Rows from block 9 of the encoder of a small image FSQ autoencoder, named by matrix and row number. Rows with one number within an expert belong to one neuron, the router's apart. Each number is 200 + 40 x the weight over its row's rms, rounded and kept within 0 to 999. All counts start at 0.
After each expert's rows are labels from the 100 images, of 14976, where the router gives the expert most weight on average: "top examples" is what is common among them; "colour at peak" is the nearest of a few named colours to the mean colour under the peak. Only what is clearly more common there than usual is listed. The data: microscope photos of single blood and bone marrow cells. In brackets: how many of the 100.
# router: router (encoder.blocks.9.mlp.router.weight, 8x128, trained with AdamW), inputs 0-127
# up: expert up (encoder.blocks.9.mlp.up, 8x64x128), inputs 0-127
# down: expert down (encoder.blocks.9.mlp.down, 8x128x64, transposed), outputs 0-127

# expert 6
router.6,163,223,210,270,213,214,130,252,150,233,223,223,159,230,221,209,225,288,194,229,186,252,179,191,162,233,193,226,220,194,235,170,158,257,218,69,222,180,243,245,223,126,188,195,241,233,242,211,201,302,158,201,151,145,214,253,218,320,158,195,202,206,214,184,65,168,168,189,134,243,197,172,207,187,213,237,194,171,251,220,240,194,193,168,183,193,200,158,222,172,192,202,182,161,205,189,202,214,250,165,183,270,242,226,224,190,221,264,255,145,244,233,255,138,194,242,161,266,191,196,206,194,157,194,147,163,194,196
up.0,205,202,102,140,183,362,315,154,210,201,197,209,195,282,199,241,204,244,203,196,208,189,201,203,191,202,283,200,200,200,228,198,197,235,199,166,247,186,179,179,234,206,201,211,227,203,194,201,265,183,201,199,261,179,171,201,206,172,196,137,199,64,192,201,238,211,206,199,182,210,199,202,114,213,201,189,198,131,184,204,223,262,179,214,203,200,192,210,202,195,198,188,200,216,248,209,178,187,200,152,206,198,188,210,197,230,154,194,196,187,244,186,221,269,229,153,187,212,263,226,206,192,219,210,0,128,209,197
down.0,262,196,324,193,141,205,184,199,180,226,207,202,246,232,196,196,196,192,201,216,170,215,201,210,212,208,200,200,200,204,125,215,226,13,198,106,184,201,220,212,193,123,143,236,182,208,202,232,209,233,214,201,169,189,159,187,178,192,198,262,213,280,198,198,178,199,201,200,202,155,219,207,204,204,224,186,199,216,200,222,153,209,199,244,167,208,209,242,163,249,243,199,201,284,220,170,211,162,200,200,237,201,207,196,202,168,194,189,202,222,175,186,202,11,152,200,205,200,182,216,207,179,136,202,343,204,178,247
up.1,183,193,161,216,114,182,209,86,200,216,194,190,238,202,198,200,200,180,200,202,200,296,199,200,202,224,211,198,199,219,179,216,200,202,204,200,198,192,217,185,159,205,154,200,209,198,199,188,64,197,199,220,200,226,163,12,209,258,236,80,199,211,234,296,307,214,200,199,226,218,257,205,157,216,210,123,201,199,212,200,94,179,220,202,212,201,228,185,213,173,203,193,196,314,199,254,191,201,137,177,195,199,216,213,200,201,168,226,195,205,203,245,154,240,216,142,206,199,200,207,192,161,175,212,209,201,271,200
down.1,151,223,156,216,197,165,200,242,228,199,224,146,186,226,375,208,200,200,196,146,197,201,197,198,200,212,247,200,257,198,201,199,202,206,200,205,183,188,185,199,189,252,142,147,199,172,199,222,209,190,59,182,191,206,200,289,258,244,204,297,228,201,243,158,209,206,200,162,205,201,65,192,344,214,201,197,172,192,198,200,208,197,182,257,199,201,199,201,214,129,198,197,200,199,258,179,198,204,200,271,201,200,168,198,172,200,215,213,275,205,161,144,296,213,122,200,206,227,196,200,201,256,206,199,187,198,159,203
top examples: cell type: artefact (31)
colour at peak: white (47)

# expert 2
router.2,137,221,232,211,221,158,197,227,199,140,264,240,189,141,235,197,169,162,188,240,101,172,197,145,228,106,170,229,195,203,198,225,239,205,216,137,229,214,262,180,195,222,238,101,268,237,182,145,233,240,203,153,173,167,183,223,140,174,135,250,194,206,252,187,246,187,142,155,187,242,223,142,88,236,228,208,208,177,191,196,197,176,214,114,219,239,278,164,174,206,197,162,212,184,209,235,193,200,215,205,221,175,142,211,191,178,151,184,205,210,216,221,189,205,63,215,208,219,177,204,168,195,143,245,129,198,164,119
up.2,196,204,136,187,186,194,151,176,187,284,168,204,334,202,154,200,199,232,215,205,201,193,195,198,194,199,186,201,204,194,203,199,200,221,187,230,201,134,226,191,249,200,216,200,200,220,201,247,225,194,196,200,186,200,199,224,231,333,93,206,199,207,212,199,172,232,200,197,181,203,203,201,219,280,203,156,179,187,168,205,172,250,166,191,281,196,241,195,242,190,215,195,186,179,202,201,200,204,203,150,191,201,193,183,198,199,213,172,120,199,196,0,143,197,198,195,186,196,256,192,200,31,194,208,200,203,203,193
down.2,163,259,275,194,208,286,211,195,148,205,201,228,108,161,200,256,199,251,173,197,198,205,202,197,214,208,142,200,195,199,187,198,199,201,203,189,132,228,201,209,192,212,241,292,296,200,187,117,204,200,199,201,229,198,200,158,189,232,195,121,197,201,200,185,174,214,201,215,199,182,200,156,194,209,195,194,205,225,203,199,198,107,202,210,171,191,147,195,200,267,185,185,201,206,165,195,192,194,210,287,197,260,192,163,205,127,306,212,248,206,198,447,200,217,201,200,200,226,175,183,203,199,244,199,201,185,220,203
up.3,181,196,180,186,39,197,201,201,190,202,224,176,325,114,202,225,236,258,200,193,202,200,226,200,200,200,223,200,202,199,196,131,201,199,199,151,206,200,190,255,181,202,291,195,274,190,200,203,201,202,200,191,186,206,184,232,175,205,266,160,200,266,196,145,209,204,200,196,212,235,200,204,200,202,206,190,192,207,195,200,115,194,201,235,201,201,196,183,247,259,200,206,200,199,399,194,210,220,190,137,198,196,200,219,190,200,198,192,249,208,182,194,191,223,189,158,190,186,145,198,200,183,210,187,200,206,375,276
down.3,197,131,203,265,345,106,200,213,197,198,161,219,198,273,167,204,201,191,200,196,200,82,184,200,205,199,42,200,218,200,202,203,218,204,205,168,200,200,206,201,204,172,198,212,205,186,200,257,208,201,213,161,200,200,213,193,174,71,176,222,200,206,258,181,265,198,210,212,215,200,186,201,292,142,200,198,232,191,200,202,294,203,200,228,212,193,192,199,16,199,201,196,192,212,94,200,200,200,197,198,199,200,177,198,200,198,202,200,160,182,198,247,193,192,200,223,222,200,228,201,202,205,202,189,227,200,114,198
top examples: cell type: erythroblast (44)
colour at peak: grey (74)

# expert 0
router.0,124,261,192,180,269,228,142,202,222,182,193,196,226,192,209,195,208,276,241,246,136,213,206,157,197,153,189,213,158,204,236,212,174,219,196,215,234,182,301,179,193,156,195,195,197,250,234,133,218,272,209,154,140,182,182,211,185,216,263,147,206,210,252,151,229,181,151,199,152,266,222,130,176,193,233,279,129,160,272,173,229,121,204,147,243,239,271,174,187,228,241,199,192,204,210,219,176,241,297,202,120,226,199,196,193,185,170,251,193,208,217,218,165,223,170,171,214,231,204,156,176,221,160,178,117,194,86,141
up.8,205,353,235,337,188,32,196,117,192,185,196,168,270,214,312,202,198,250,188,218,203,202,186,205,191,206,198,195,116,246,200,195,244,201,218,202,223,200,240,185,183,201,222,189,208,191,172,202,209,218,187,180,132,211,204,220,220,167,170,214,201,147,192,248,249,219,200,200,200,214,239,42,191,193,203,201,226,305,242,200,195,200,194,217,201,186,153,199,169,211,201,200,201,187,202,198,222,284,188,209,181,200,206,216,200,205,152,167,199,201,151,219,208,219,139,249,232,182,195,173,200,157,212,180,193,200,238,202
down.8,211,178,204,102,201,298,205,180,74,200,194,364,214,130,170,327,194,147,230,282,200,181,194,187,201,170,169,200,209,200,187,197,202,197,201,205,188,199,201,198,195,202,202,198,207,200,198,202,198,115,162,215,256,203,200,178,206,181,178,165,194,204,208,138,195,204,200,252,232,184,196,195,200,174,199,202,140,129,194,200,193,172,208,208,257,188,319,200,204,202,192,200,200,199,220,197,201,188,220,246,200,200,178,115,225,181,188,215,198,155,166,270,210,205,196,244,189,201,268,209,107,280,197,261,297,202,197,196
up.9,202,417,235,239,174,208,39,188,206,200,177,232,311,199,226,203,199,199,218,213,202,197,198,200,211,210,207,199,161,206,200,192,242,193,202,183,201,200,194,195,196,183,256,212,162,197,200,196,311,133,185,200,280,235,196,200,221,168,201,210,200,207,202,249,230,200,201,206,160,178,173,200,199,200,198,203,63,204,198,200,208,326,204,185,208,197,216,186,189,195,259,189,199,208,176,201,202,197,205,200,217,200,205,167,202,226,138,164,200,199,141,195,193,165,179,257,200,188,253,202,200,203,197,167,216,205,301,236
down.9,155,200,199,205,180,201,213,256,199,209,203,161,189,299,178,200,232,287,261,207,251,193,200,200,226,200,200,200,200,192,220,200,200,203,201,196,200,206,200,200,0,154,185,177,206,200,190,200,176,201,200,199,204,200,201,204,199,197,171,99,200,202,202,203,259,198,200,200,219,208,181,202,200,205,200,176,305,200,200,200,200,201,200,210,200,201,193,201,200,200,199,201,200,245,200,219,200,200,200,328,200,100,196,213,200,200,193,200,263,196,198,277,205,176,256,200,379,200,199,193,200,200,193,200,180,200,191,221
top examples: cell type: lymphocyte (35)
colour at peak: grey (86)

# expert 3
router.3,243,202,216,137,151,182,150,202,157,229,149,192,243,176,196,231,215,213,101,186,230,231,173,198,189,280,218,213,226,225,239,180,36,204,223,227,145,174,182,211,231,183,141,284,136,225,217,206,256,186,124,210,215,158,218,308,232,185,201,133,196,239,178,201,151,180,168,206,179,245,197,240,258,237,196,214,232,185,223,219,241,214,175,206,202,162,127,162,246,198,240,194,187,196,160,151,176,177,196,191,173,236,153,131,257,211,250,262,177,168,175,163,244,151,276,200,159,183,219,164,208,123,229,195,240,181,243,211
up.0,208,103,197,191,295,200,113,260,200,200,235,199,214,201,211,174,181,184,305,210,194,204,196,211,206,186,220,192,229,197,195,178,200,225,145,199,265,206,133,209,189,199,197,191,153,192,209,154,132,202,203,239,210,212,220,219,199,157,184,214,200,224,46,182,195,194,194,269,325,95,194,280,196,226,206,196,199,223,208,200,202,186,208,180,135,198,230,137,201,201,173,211,200,202,287,237,185,132,208,177,199,186,260,189,201,200,327,142,241,210,250,190,197,164,304,192,186,188,256,202,200,194,208,198,209,202,192,190
down.0,153,191,214,296,197,169,172,215,190,200,202,196,13,147,203,206,200,215,239,238,185,258,217,201,226,249,256,199,194,201,202,211,202,199,199,270,74,229,204,245,145,185,235,111,211,136,198,231,194,200,190,219,126,201,219,209,217,232,193,198,199,176,207,228,137,172,200,202,200,200,157,203,228,200,188,72,203,199,149,205,182,180,87,198,327,200,158,270,203,239,199,216,200,201,204,201,193,215,199,200,196,202,201,207,200,213,199,191,219,192,194,82,152,200,199,178,183,199,196,167,202,205,183,224,218,225,189,261
up.1,342,213,198,197,186,190,200,208,205,199,185,67,210,0,226,187,236,190,221,204,186,192,207,199,158,186,200,200,199,199,258,161,0,205,203,203,285,200,196,201,291,181,146,237,202,200,209,189,222,200,190,200,202,198,188,197,272,207,186,203,199,178,189,193,196,147,190,197,149,192,250,235,200,201,222,202,222,181,193,201,199,212,201,215,156,206,206,193,190,175,195,200,198,275,193,148,202,177,201,200,200,211,145,200,200,187,201,182,204,178,223,213,222,216,201,150,199,208,200,202,200,199,190,186,198,190,198,203
down.1,199,242,236,217,233,151,202,403,320,199,166,241,150,199,198,264,217,200,208,245,180,199,214,200,200,196,158,209,207,203,183,201,280,201,198,113,54,200,208,190,204,321,209,206,199,209,200,200,200,180,212,173,148,200,200,255,133,214,229,171,200,242,208,127,180,201,197,200,202,178,142,168,182,130,209,199,198,190,202,200,235,200,206,185,213,230,205,129,207,190,213,200,200,130,195,195,201,199,203,172,198,200,217,117,163,183,220,208,121,198,199,143,240,227,211,197,278,196,168,199,203,211,191,189,213,197,247,238
top examples: cell type: blast (27)
colour at peak: blue (64); black (28)

# expert 1
router.1,172,239,194,198,203,180,160,214,300,157,204,277,207,188,197,228,152,242,211,201,118,207,204,156,273,190,207,231,98,212,229,232,180,189,205,149,243,211,293,213,173,205,139,166,132,260,250,165,215,259,223,167,142,156,181,274,201,164,251,124,217,242,272,183,147,207,128,235,154,253,209,167,185,142,221,265,214,188,204,142,230,210,207,148,184,261,266,172,194,191,223,177,203,226,197,242,202,235,260,177,166,239,286,201,212,183,159,190,233,212,225,215,190,189,131,188,194,231,184,172,173,224,149,220,180,199,272,138
up.6,192,157,211,200,246,204,201,213,239,118,171,216,200,247,155,184,200,195,200,160,188,201,272,201,175,195,195,196,238,210,214,265,200,191,183,187,177,202,221,270,198,189,105,200,187,227,197,187,254,232,171,192,250,183,209,343,196,164,195,202,200,219,213,188,126,201,185,204,155,226,164,213,210,404,199,208,213,192,202,200,202,200,170,202,140,213,142,192,199,121,211,202,204,205,209,191,85,174,223,200,200,200,200,142,185,186,242,199,201,206,244,208,266,140,293,106,171,209,142,200,200,135,207,196,252,193,200,182
down.6,166,192,202,217,199,199,239,250,168,183,207,154,191,109,155,180,200,230,200,197,200,201,188,206,198,170,232,200,114,199,187,199,156,200,197,177,199,194,192,197,212,191,231,200,205,200,219,186,204,200,199,201,220,200,199,184,169,210,195,157,200,201,210,204,200,190,200,191,264,204,199,199,205,199,200,188,222,209,212,207,198,210,198,207,195,207,451,200,275,217,204,226,200,174,199,199,245,214,184,186,216,240,205,223,200,207,199,225,197,206,111,209,194,175,151,223,447,205,200,128,200,185,201,220,136,214,152,204
up.7,181,251,162,189,222,202,342,131,193,200,190,203,193,117,199,240,239,119,241,242,177,212,217,201,202,188,200,198,197,197,211,197,191,193,197,221,203,194,212,200,207,196,133,211,195,178,201,279,205,336,200,190,219,76,200,199,260,205,250,144,197,140,205,167,158,192,200,197,204,191,158,198,189,179,200,359,202,222,225,200,196,199,195,201,228,200,210,200,188,223,220,173,200,195,186,205,200,211,228,185,196,200,202,199,180,199,172,200,208,222,224,334,153,239,275,149,217,200,188,192,200,182,231,220,99,202,84,207
down.7,286,186,196,192,199,230,200,204,36,201,184,205,166,406,199,143,200,200,200,202,197,200,200,200,198,189,284,200,201,200,191,217,224,200,202,239,200,197,199,200,200,202,372,199,248,213,202,199,202,200,224,200,200,200,202,23,174,202,202,236,200,200,229,200,205,200,200,191,206,205,197,194,200,200,200,192,200,185,244,200,233,200,204,246,223,202,199,199,200,205,202,215,199,200,211,182,200,194,200,194,200,200,195,199,200,204,198,203,66,197,194,204,198,193,200,196,59,201,210,200,200,200,199,206,175,205,207,197
top examples: cell type: erythroblast (44)
colour at peak: grey (78)

# expert 4
router.4,123,184,254,163,251,133,173,168,182,218,258,121,223,158,195,140,206,175,130,197,165,224,228,235,240,267,244,255,266,227,270,226,184,211,168,171,209,163,179,211,237,264,72,251,104,201,259,205,221,187,197,190,281,155,191,218,195,225,178,193,231,223,197,215,249,228,188,206,231,209,212,219,127,144,174,198,200,274,198,192,239,243,195,176,177,199,262,193,215,201,196,153,218,175,168,242,168,230,192,273,254,251,230,195,245,188,137,210,184,161,244,242,235,184,178,278,217,239,204,216,178,242,154,225,272,257,213,225
up.2,189,204,184,190,210,199,202,191,286,194,211,232,160,200,202,196,161,178,206,200,198,246,189,199,194,259,195,202,199,207,199,201,197,195,198,200,200,203,204,200,208,176,204,197,210,203,202,174,196,209,220,203,201,256,187,212,172,201,205,235,200,201,212,239,22,234,203,224,200,198,199,199,202,193,199,165,203,172,204,199,210,201,216,196,194,198,168,199,203,180,217,193,202,217,211,200,195,203,199,218,198,200,206,0,206,231,191,188,110,202,209,200,196,195,207,174,200,201,205,196,201,191,206,208,203,196,201,198
down.2,208,195,183,200,187,195,200,202,195,201,204,208,292,171,202,202,198,196,257,210,196,194,202,201,194,209,285,199,199,200,194,198,194,220,199,200,173,194,182,200,201,259,201,199,193,200,197,199,200,198,184,198,200,206,199,198,257,190,207,186,199,206,187,206,199,168,201,215,197,196,204,199,198,193,201,234,186,190,199,201,188,200,203,207,225,195,194,212,199,217,208,205,199,204,200,200,191,207,200,172,213,204,193,587,200,204,217,201,317,198,173,217,201,194,205,196,221,216,200,192,200,201,203,194,148,201,230,204
up.3,169,244,197,224,157,175,163,238,41,196,184,198,272,225,197,210,197,252,204,167,200,176,201,198,206,178,162,200,234,200,191,217,196,166,221,226,198,197,193,198,185,169,140,272,173,200,192,172,284,231,160,198,149,231,284,231,203,190,204,72,207,193,200,216,235,199,202,201,257,260,202,202,302,200,189,145,212,174,90,199,157,226,189,210,319,155,327,205,199,199,220,182,197,205,192,200,169,236,232,196,191,198,198,201,242,200,185,200,253,207,201,213,197,221,238,220,173,194,200,200,202,147,208,205,216,202,81,273
down.3,200,71,185,200,142,192,163,186,202,207,182,168,266,182,212,199,205,175,220,219,197,218,198,198,202,193,259,199,230,189,207,207,160,260,189,176,205,155,205,231,199,214,203,199,199,234,190,201,199,192,225,218,180,185,196,199,196,233,219,391,197,170,199,294,182,204,202,201,196,200,229,238,43,264,200,197,205,201,209,194,247,208,176,138,134,205,95,194,271,188,176,161,198,217,156,218,193,198,197,209,200,200,136,203,199,200,337,194,185,206,210,200,201,214,231,198,210,203,198,186,215,200,212,178,78,234,196,128
top examples: cell type: promyelocyte (33); cell type: artefact (27)
colour at peak: purple (95)

# expert 5
router.5,194,194,247,213,133,131,244,269,242,191,201,210,139,230,223,200,220,113,216,188,147,188,188,209,237,177,218,230,131,223,235,256,200,185,208,206,291,228,254,179,196,236,186,116,261,199,202,167,284,218,181,131,245,186,121,255,186,74,165,201,213,213,215,204,258,196,157,211,171,189,229,200,302,221,215,272,226,210,153,208,183,232,236,203,88,193,190,173,234,190,203,249,199,170,173,193,200,219,179,152,232,227,247,201,228,210,110,220,163,231,220,231,203,191,181,229,216,225,179,146,210,213,136,178,226,197,277,154
up.7,264,193,176,133,217,78,187,119,204,179,230,200,232,103,215,162,199,178,157,215,191,205,222,226,136,211,197,204,211,221,201,177,231,198,185,226,170,202,111,200,201,202,175,131,180,218,162,183,290,219,195,247,217,203,199,240,282,196,205,200,208,229,359,205,172,172,225,200,200,178,198,207,202,298,199,200,267,179,338,193,189,191,179,136,155,182,199,181,262,159,196,217,200,210,229,216,200,201,204,143,191,189,259,165,168,194,201,196,203,211,184,202,264,204,212,192,246,217,226,199,195,198,145,254,184,195,314,200
down.7,188,203,223,153,193,329,201,239,204,222,200,273,202,173,199,130,225,190,212,205,207,200,175,200,173,212,211,200,211,196,202,192,171,223,214,206,168,204,229,216,142,186,192,203,166,205,197,197,180,202,195,196,185,204,209,176,152,8,200,185,210,199,201,210,317,266,200,189,186,237,178,216,199,181,200,199,147,199,181,208,378,217,188,208,176,199,215,201,199,195,207,251,181,202,204,199,206,124,190,265,189,201,199,201,219,214,210,197,203,199,203,178,145,120,177,200,42,233,214,200,202,186,194,156,165,200,110,168
up.8,316,250,252,211,203,195,198,201,303,203,203,200,190,202,199,181,206,299,224,198,204,179,207,200,183,201,204,200,206,201,131,203,185,200,196,139,221,163,209,176,225,191,206,152,178,200,239,156,260,223,146,215,142,219,198,206,191,146,154,203,199,180,200,223,200,208,202,198,248,202,193,203,212,196,200,191,200,145,199,195,230,150,175,257,184,201,72,199,206,165,212,207,203,206,143,25,189,270,227,200,199,221,199,201,184,286,201,289,198,183,150,199,199,148,215,271,90,271,291,202,197,199,189,196,262,160,190,196
down.8,189,200,200,195,93,251,197,176,456,212,207,244,131,174,203,180,205,191,172,195,207,199,170,200,183,174,194,200,233,195,348,198,168,225,191,217,180,225,197,208,197,172,235,198,209,188,186,202,189,198,195,198,199,187,182,192,89,179,213,183,199,278,203,150,189,189,207,194,210,151,210,200,203,171,214,200,195,197,148,195,201,169,235,203,221,199,176,192,213,201,225,177,198,201,189,322,187,116,154,265,203,202,209,125,200,141,199,220,209,201,186,198,192,210,203,205,291,202,191,209,192,210,245,199,199,188,201,160
top examples: smear: peripheral blood (79); cell type: segmented neutrophil (40)
colour at peak: pink (54)

# expert 7
router.7,185,174,158,199,197,158,198,116,246,145,207,233,221,138,172,246,146,197,194,152,149,162,181,174,216,250,177,193,207,207,202,231,161,193,216,199,184,213,240,188,170,179,238,168,157,207,172,155,216,238,207,176,134,139,167,222,146,91,360,175,199,209,257,174,142,177,148,176,151,246,268,173,150,123,194,207,191,195,159,152,192,149,212,97,205,233,206,199,158,145,217,158,195,252,189,195,200,207,189,183,221,197,262,142,181,173,185,192,228,253,181,202,234,196,123,110,191,196,172,155,156,213,176,201,180,177,153,135
up.8,221,176,197,197,200,125,205,304,189,200,233,208,148,124,206,259,194,237,200,220,192,200,210,217,201,196,200,197,220,204,178,198,203,228,186,249,194,200,171,234,180,202,273,196,132,149,200,199,201,201,192,216,200,200,165,203,200,232,272,199,200,186,196,205,363,201,200,203,288,205,182,173,160,259,106,202,211,244,207,200,207,218,43,192,88,192,125,228,198,172,155,200,200,201,195,170,199,254,180,196,171,200,223,186,151,258,177,281,198,325,209,143,194,187,189,183,200,224,218,229,200,203,181,180,209,170,139,182
down.8,215,191,201,191,198,203,200,149,202,197,190,208,202,212,176,192,210,225,55,207,199,200,202,206,205,208,101,203,221,198,198,200,214,199,200,197,200,209,192,199,199,223,226,181,201,210,200,201,334,201,194,165,195,187,201,200,111,188,168,278,198,388,217,231,189,216,200,167,152,197,172,205,272,113,200,209,167,169,127,199,274,201,203,223,169,204,199,264,193,203,122,180,157,52,204,196,201,196,196,245,198,200,193,234,200,232,199,198,193,83,181,240,234,198,200,196,177,206,200,225,175,203,251,213,224,213,194,145
up.9,200,201,273,184,174,198,186,253,249,192,208,148,187,198,207,224,201,176,144,200,197,199,193,202,144,211,179,200,204,199,198,199,197,196,215,201,217,200,198,231,202,198,245,200,303,185,173,222,180,208,175,237,204,197,197,233,215,236,221,200,200,189,202,240,200,191,200,444,177,140,218,151,196,183,204,232,194,200,204,204,200,207,189,183,118,198,237,260,175,206,174,145,200,209,174,198,159,191,198,200,184,199,201,282,199,208,207,217,327,194,183,216,0,194,178,201,179,211,196,253,199,197,206,187,206,217,171,215
down.9,358,211,201,158,161,182,204,26,279,190,213,258,162,170,203,197,198,231,204,258,198,199,197,193,174,200,303,211,212,207,197,203,217,202,205,157,189,195,203,200,224,202,242,282,203,224,192,189,202,205,198,179,191,200,192,224,198,155,165,184,192,216,195,221,198,196,200,19,199,200,193,204,144,207,200,200,197,189,159,204,201,188,200,204,202,201,146,193,200,213,251,198,197,250,248,155,210,158,201,147,159,200,202,148,201,202,209,201,179,210,169,188,356,205,227,131,201,203,278,210,168,198,210,207,164,200,205,198
top examples: smear: peripheral blood (99); cell type: platelet (61)
colour at peak: pink (98)