config.toml
encoder_arch = "swin"
crop_scale_min = 1
downsampling_factor = 4
encoder_activation = "gelu_tanh"
encoder_qk_norm = false
encoder_inner_norm = false
encoder_num_experts = 8
encoder_experts_per_token = 2
decoder_block = "basic"
optimizer = "soap"
beta1 = 0.95
l1_shrink = 0.03
decay_fraction = 0.3
weight_decay = 0.1
Rows from block 2 of the decoder, named by matrix and row number. Rows with one number belong to one channel. Each number is 128 + 24 x the weight over its row's rms, rounded and kept within 0 to 255. All counts start at 0. Numbers have three digits each. After the name is the row's rms in percent of the matrix's.
# convs0: first 3x3 conv (decoder.decb.0.0.convs.0.weight, 96x96x3x3), inputs 16-23, a 3x3 kernel for each
# convs1: second 3x3 conv (decoder.decb.0.0.convs.1.weight, 96x96x3x3, transposed), outputs 16-23, a 3x3 kernel for each
convs0.8 131:127132110131141146133119127122123130142153169120136123070196128113192123111113135133091194110178106094096128126106129127122150126141126107114134131133129107178120115131171164080181180153061100145130149113114126118141
convs0.9 095:137124128128126140152082147127168126120128110150157132120116121110122144129133104119073110134122128127158127143119127128138151163138184132129143140129154090126123102131114130182255099148128127128132128139128128143096
convs0.10 088:132130135124128128134127132142113136108121127130127125130119134157119150078107144112144157119109159126164150126118152127128124139126127116129110123129126124148119128131124119121128146112127152113127128179128126071135
convs0.11 085:132143127126143114131128131128130128120133139125129126128088125128134127113074125133105127130128122133125123130133131130129130133128131125128127128128127139159174128078169129114135128098143114129128128129173125127134
convs0.12 098:136084131128118132139096128122131120139041150128045178150129094099145161121125131141130092128085119130132127189118130128128134135131117123137132133092096157122131118113167118146087127146125145089128128125124130121128
convs0.13 129:131138129104138084144128137130097126176094123137118129155099135135114159139125122117107132140130127128130132134123149190183125131101134143127141129126124129125129112109152135172111110095128115125137115133134144119135
convs0.14 126:133113132126128134139127122131113112158129203144126112142088189134096122128065138118157066113162121165128134126127140124127133158088133134113134086128144151121116126084133125208134119120139135081136128149151129110129
convs0.15 101:141125157129134146128134128127113126185025133128102118142125127125118129113126124158127131120161115129155124129149140129127132121101122128139119130122178092121131123145106102147230118128160129120137135088143130132132
convs0.16 086:126148110122134128126126124123129131136125111125128127128127127128131124117128129163158127128127130092129128127109107131171130124128128130128138218129126160182149130122115108127132133132127121135123137075128196127172
convs0.17 118:115128139128109146128131172128116128143131140125127125128153119125129126122142130111128130087102135128179129131129129128128128125133140125139128169127117143060123100104129114112119128174127116126128165125139111158123
convs0.18 092:108129096191128076130131132127138111105126104116114130142128120053131097124146128072073126128043137125155129105127131131129141123127119108162106114078142127126124150123114139121103085128126132139117127087114128125103
convs0.19 094:112131137107120137126127167126129130128128080125131126144123128165140090132127099125113099126107126131156118128128113129134126128145109088115181167129131165122153169126135119122140177123131128136127152125122127124136
convs0.20 126:150142117131127114155106118128129129131128116129130137071143143117059196128127121098127128115156133133138133127100128127129128128128133126129128000225144143167102127084153126132130128126176127126130132186127113132134
convs0.21 098:131129128128120121128128128151135124123165136123130131130120144128186138141090158122110126129106060128133106134134129131137106121148122125119129132137120141129127125173122125144078086129110138128133130138128128072124
convs0.22 075:130125132141162129152149160129152139116192255128080123113142120141194126126138111130121126129131126123131133128102134129128126126123128088147130123117167111092117176126141128072119129127172128051132081213155098124133
convs0.23 090:129119150128118128120128135128116122119103152127127113129178114127095116112094130127131166104152116129109138129141129184128144143127123129117129128143127128171135109128110122158134128131110138124123119128127116128167
convs0.24 074:131122126113169128129128142117176174118130127131128135128126126129091142166078139111082128134188107134128122131133128129128136142128127136140131134125140139092129082141128138142130146138127120119143129128118133154137
convs0.25 098:130128122129126130133124119105099176074060129130125152121129119134130126154129133127143129134124128130127145124129128130125133135129126168128131146107157148131127128130126128129123128130144131128171129136128139089127
convs1.8 147:141114125140129110128137127124094126142129128128124140128111161125124146121095126128186133128084138061110158159133128132128123127121128124110108148101125148140128144121103125118094129142134126128129128108141128128132
convs1.9 080:108129129128109126117142116128129130128108114113130125125125128127124131141126128121124073131128113134124128128130125121134114109124116128128142127128156129145124115118126037119132119129119127127124129129139128133128
convs1.10 093:135133127129128128131122129105195116155133116140155127128180139150144133141066102113133082115150149086128121128128117141123128114131136108131119140147139127125134128128126129137129127133129125135137116128124129129128
convs1.11 065:111126131116131158165128093139128130133051147128134122140160117147138121117142124134130143126123165112086169131123112134133120122142131041155105116172135121121113125128126086126127127140120096130128037101163094111109
convs1.12 120:141130119128128128124126128121114165122151127123139129128092132143137131164143105127112135106052130135132135123127142128127123127137128142079128129164121102133137137128136128126142101131128123127131123133134118128126
convs1.13 116:121142108154128127120131129182111131161110140129153148125128101115128111121125085087125123181075119154084151117124126128131086129123127092152102092165110136116128127124163120172067131105138129139125128125131071141126
convs1.14 123:136135137117128113105132118127129120059080124116134127118137129131206143130150126137111063122110110124123167132128106128131145126116124150129114140124128122130128127128129078110124124160112134126125104137105128126127
convs1.15 103:157138149115129128122128129146103134128129137112130119128128124160122128128102146112145132091158130107192125131127129132107126128132134106128094144129173146130128109153133103156175153122120080128134129111151139128135
convs1.16 098:128124127132120135127132114117126139130125146122132143131123116134130141108123144118120130141148126096131117125077128137126131135130124081047096127128068131128122129125159119127123203117122109128100125139128128148128
convs1.17 095:115113111120127138118130127117130119136150144132133123141128111090111127140129136150165123125121120130146126135134131130141142131130128112214126112115127131144157116076114129128170081133144128127119072147126120129122
convs1.18 103:127137125131138132123135119160144129128105142108119167127126119137112156134126134134084104188177127063152140127123127141124129127142175128107118167160142157127173122126131158123128129111124112125118204231132161137109
convs1.19 093:126111127161129111137128133125127127110158157128156117143115124152129088130129014156128128161100134205126122123143128128127127141113120116135105121126122106130158128131129134133107088133128122120128146132097130116142
convs1.20 087:172137124125104127136128130136125140129123128121117121125126086126133126108124166124130125108061153119143163140128121136135057125128118124158143138149091099128125125128124122083136120139131122122122132079164128133149
convs1.21 101:130137123135094128141127131105120148127113129116162126127131131091125130130130144133091117198181141135120128120152122134165132129127127130128113161151128118106109114168156161094130121090111130199128132128137128106126
convs1.22 078:120108130126105126127136129106125172011080146125096126142131127123125096124128127128133135128115128145109146127136128125124128130131145128202178115102131114152164125099128136135154106132131114131149109104138114134131
convs1.23 099:135134113129126141130128130130121124129127132131124126094205139171122114132087128165134135039118128103158128118128135130130055115123138068080126135142117141146154130161128132095128128129173095111128119123112136139132
convs1.24 087:131128129093130141124131134130128106121153137128051154130109131123165130129140123134082116141121131126150114132137129106140117130136132139131122137135136131128129125152131130131135129138146128139128129114117152129125
convs1.25 086:125129130139148119119119127129128127051159148073156152132126131122127112097179125130146109128118139121107109128124128131128131135127115131128125134124106145126124108128106129134131136125133126122141102132116101131133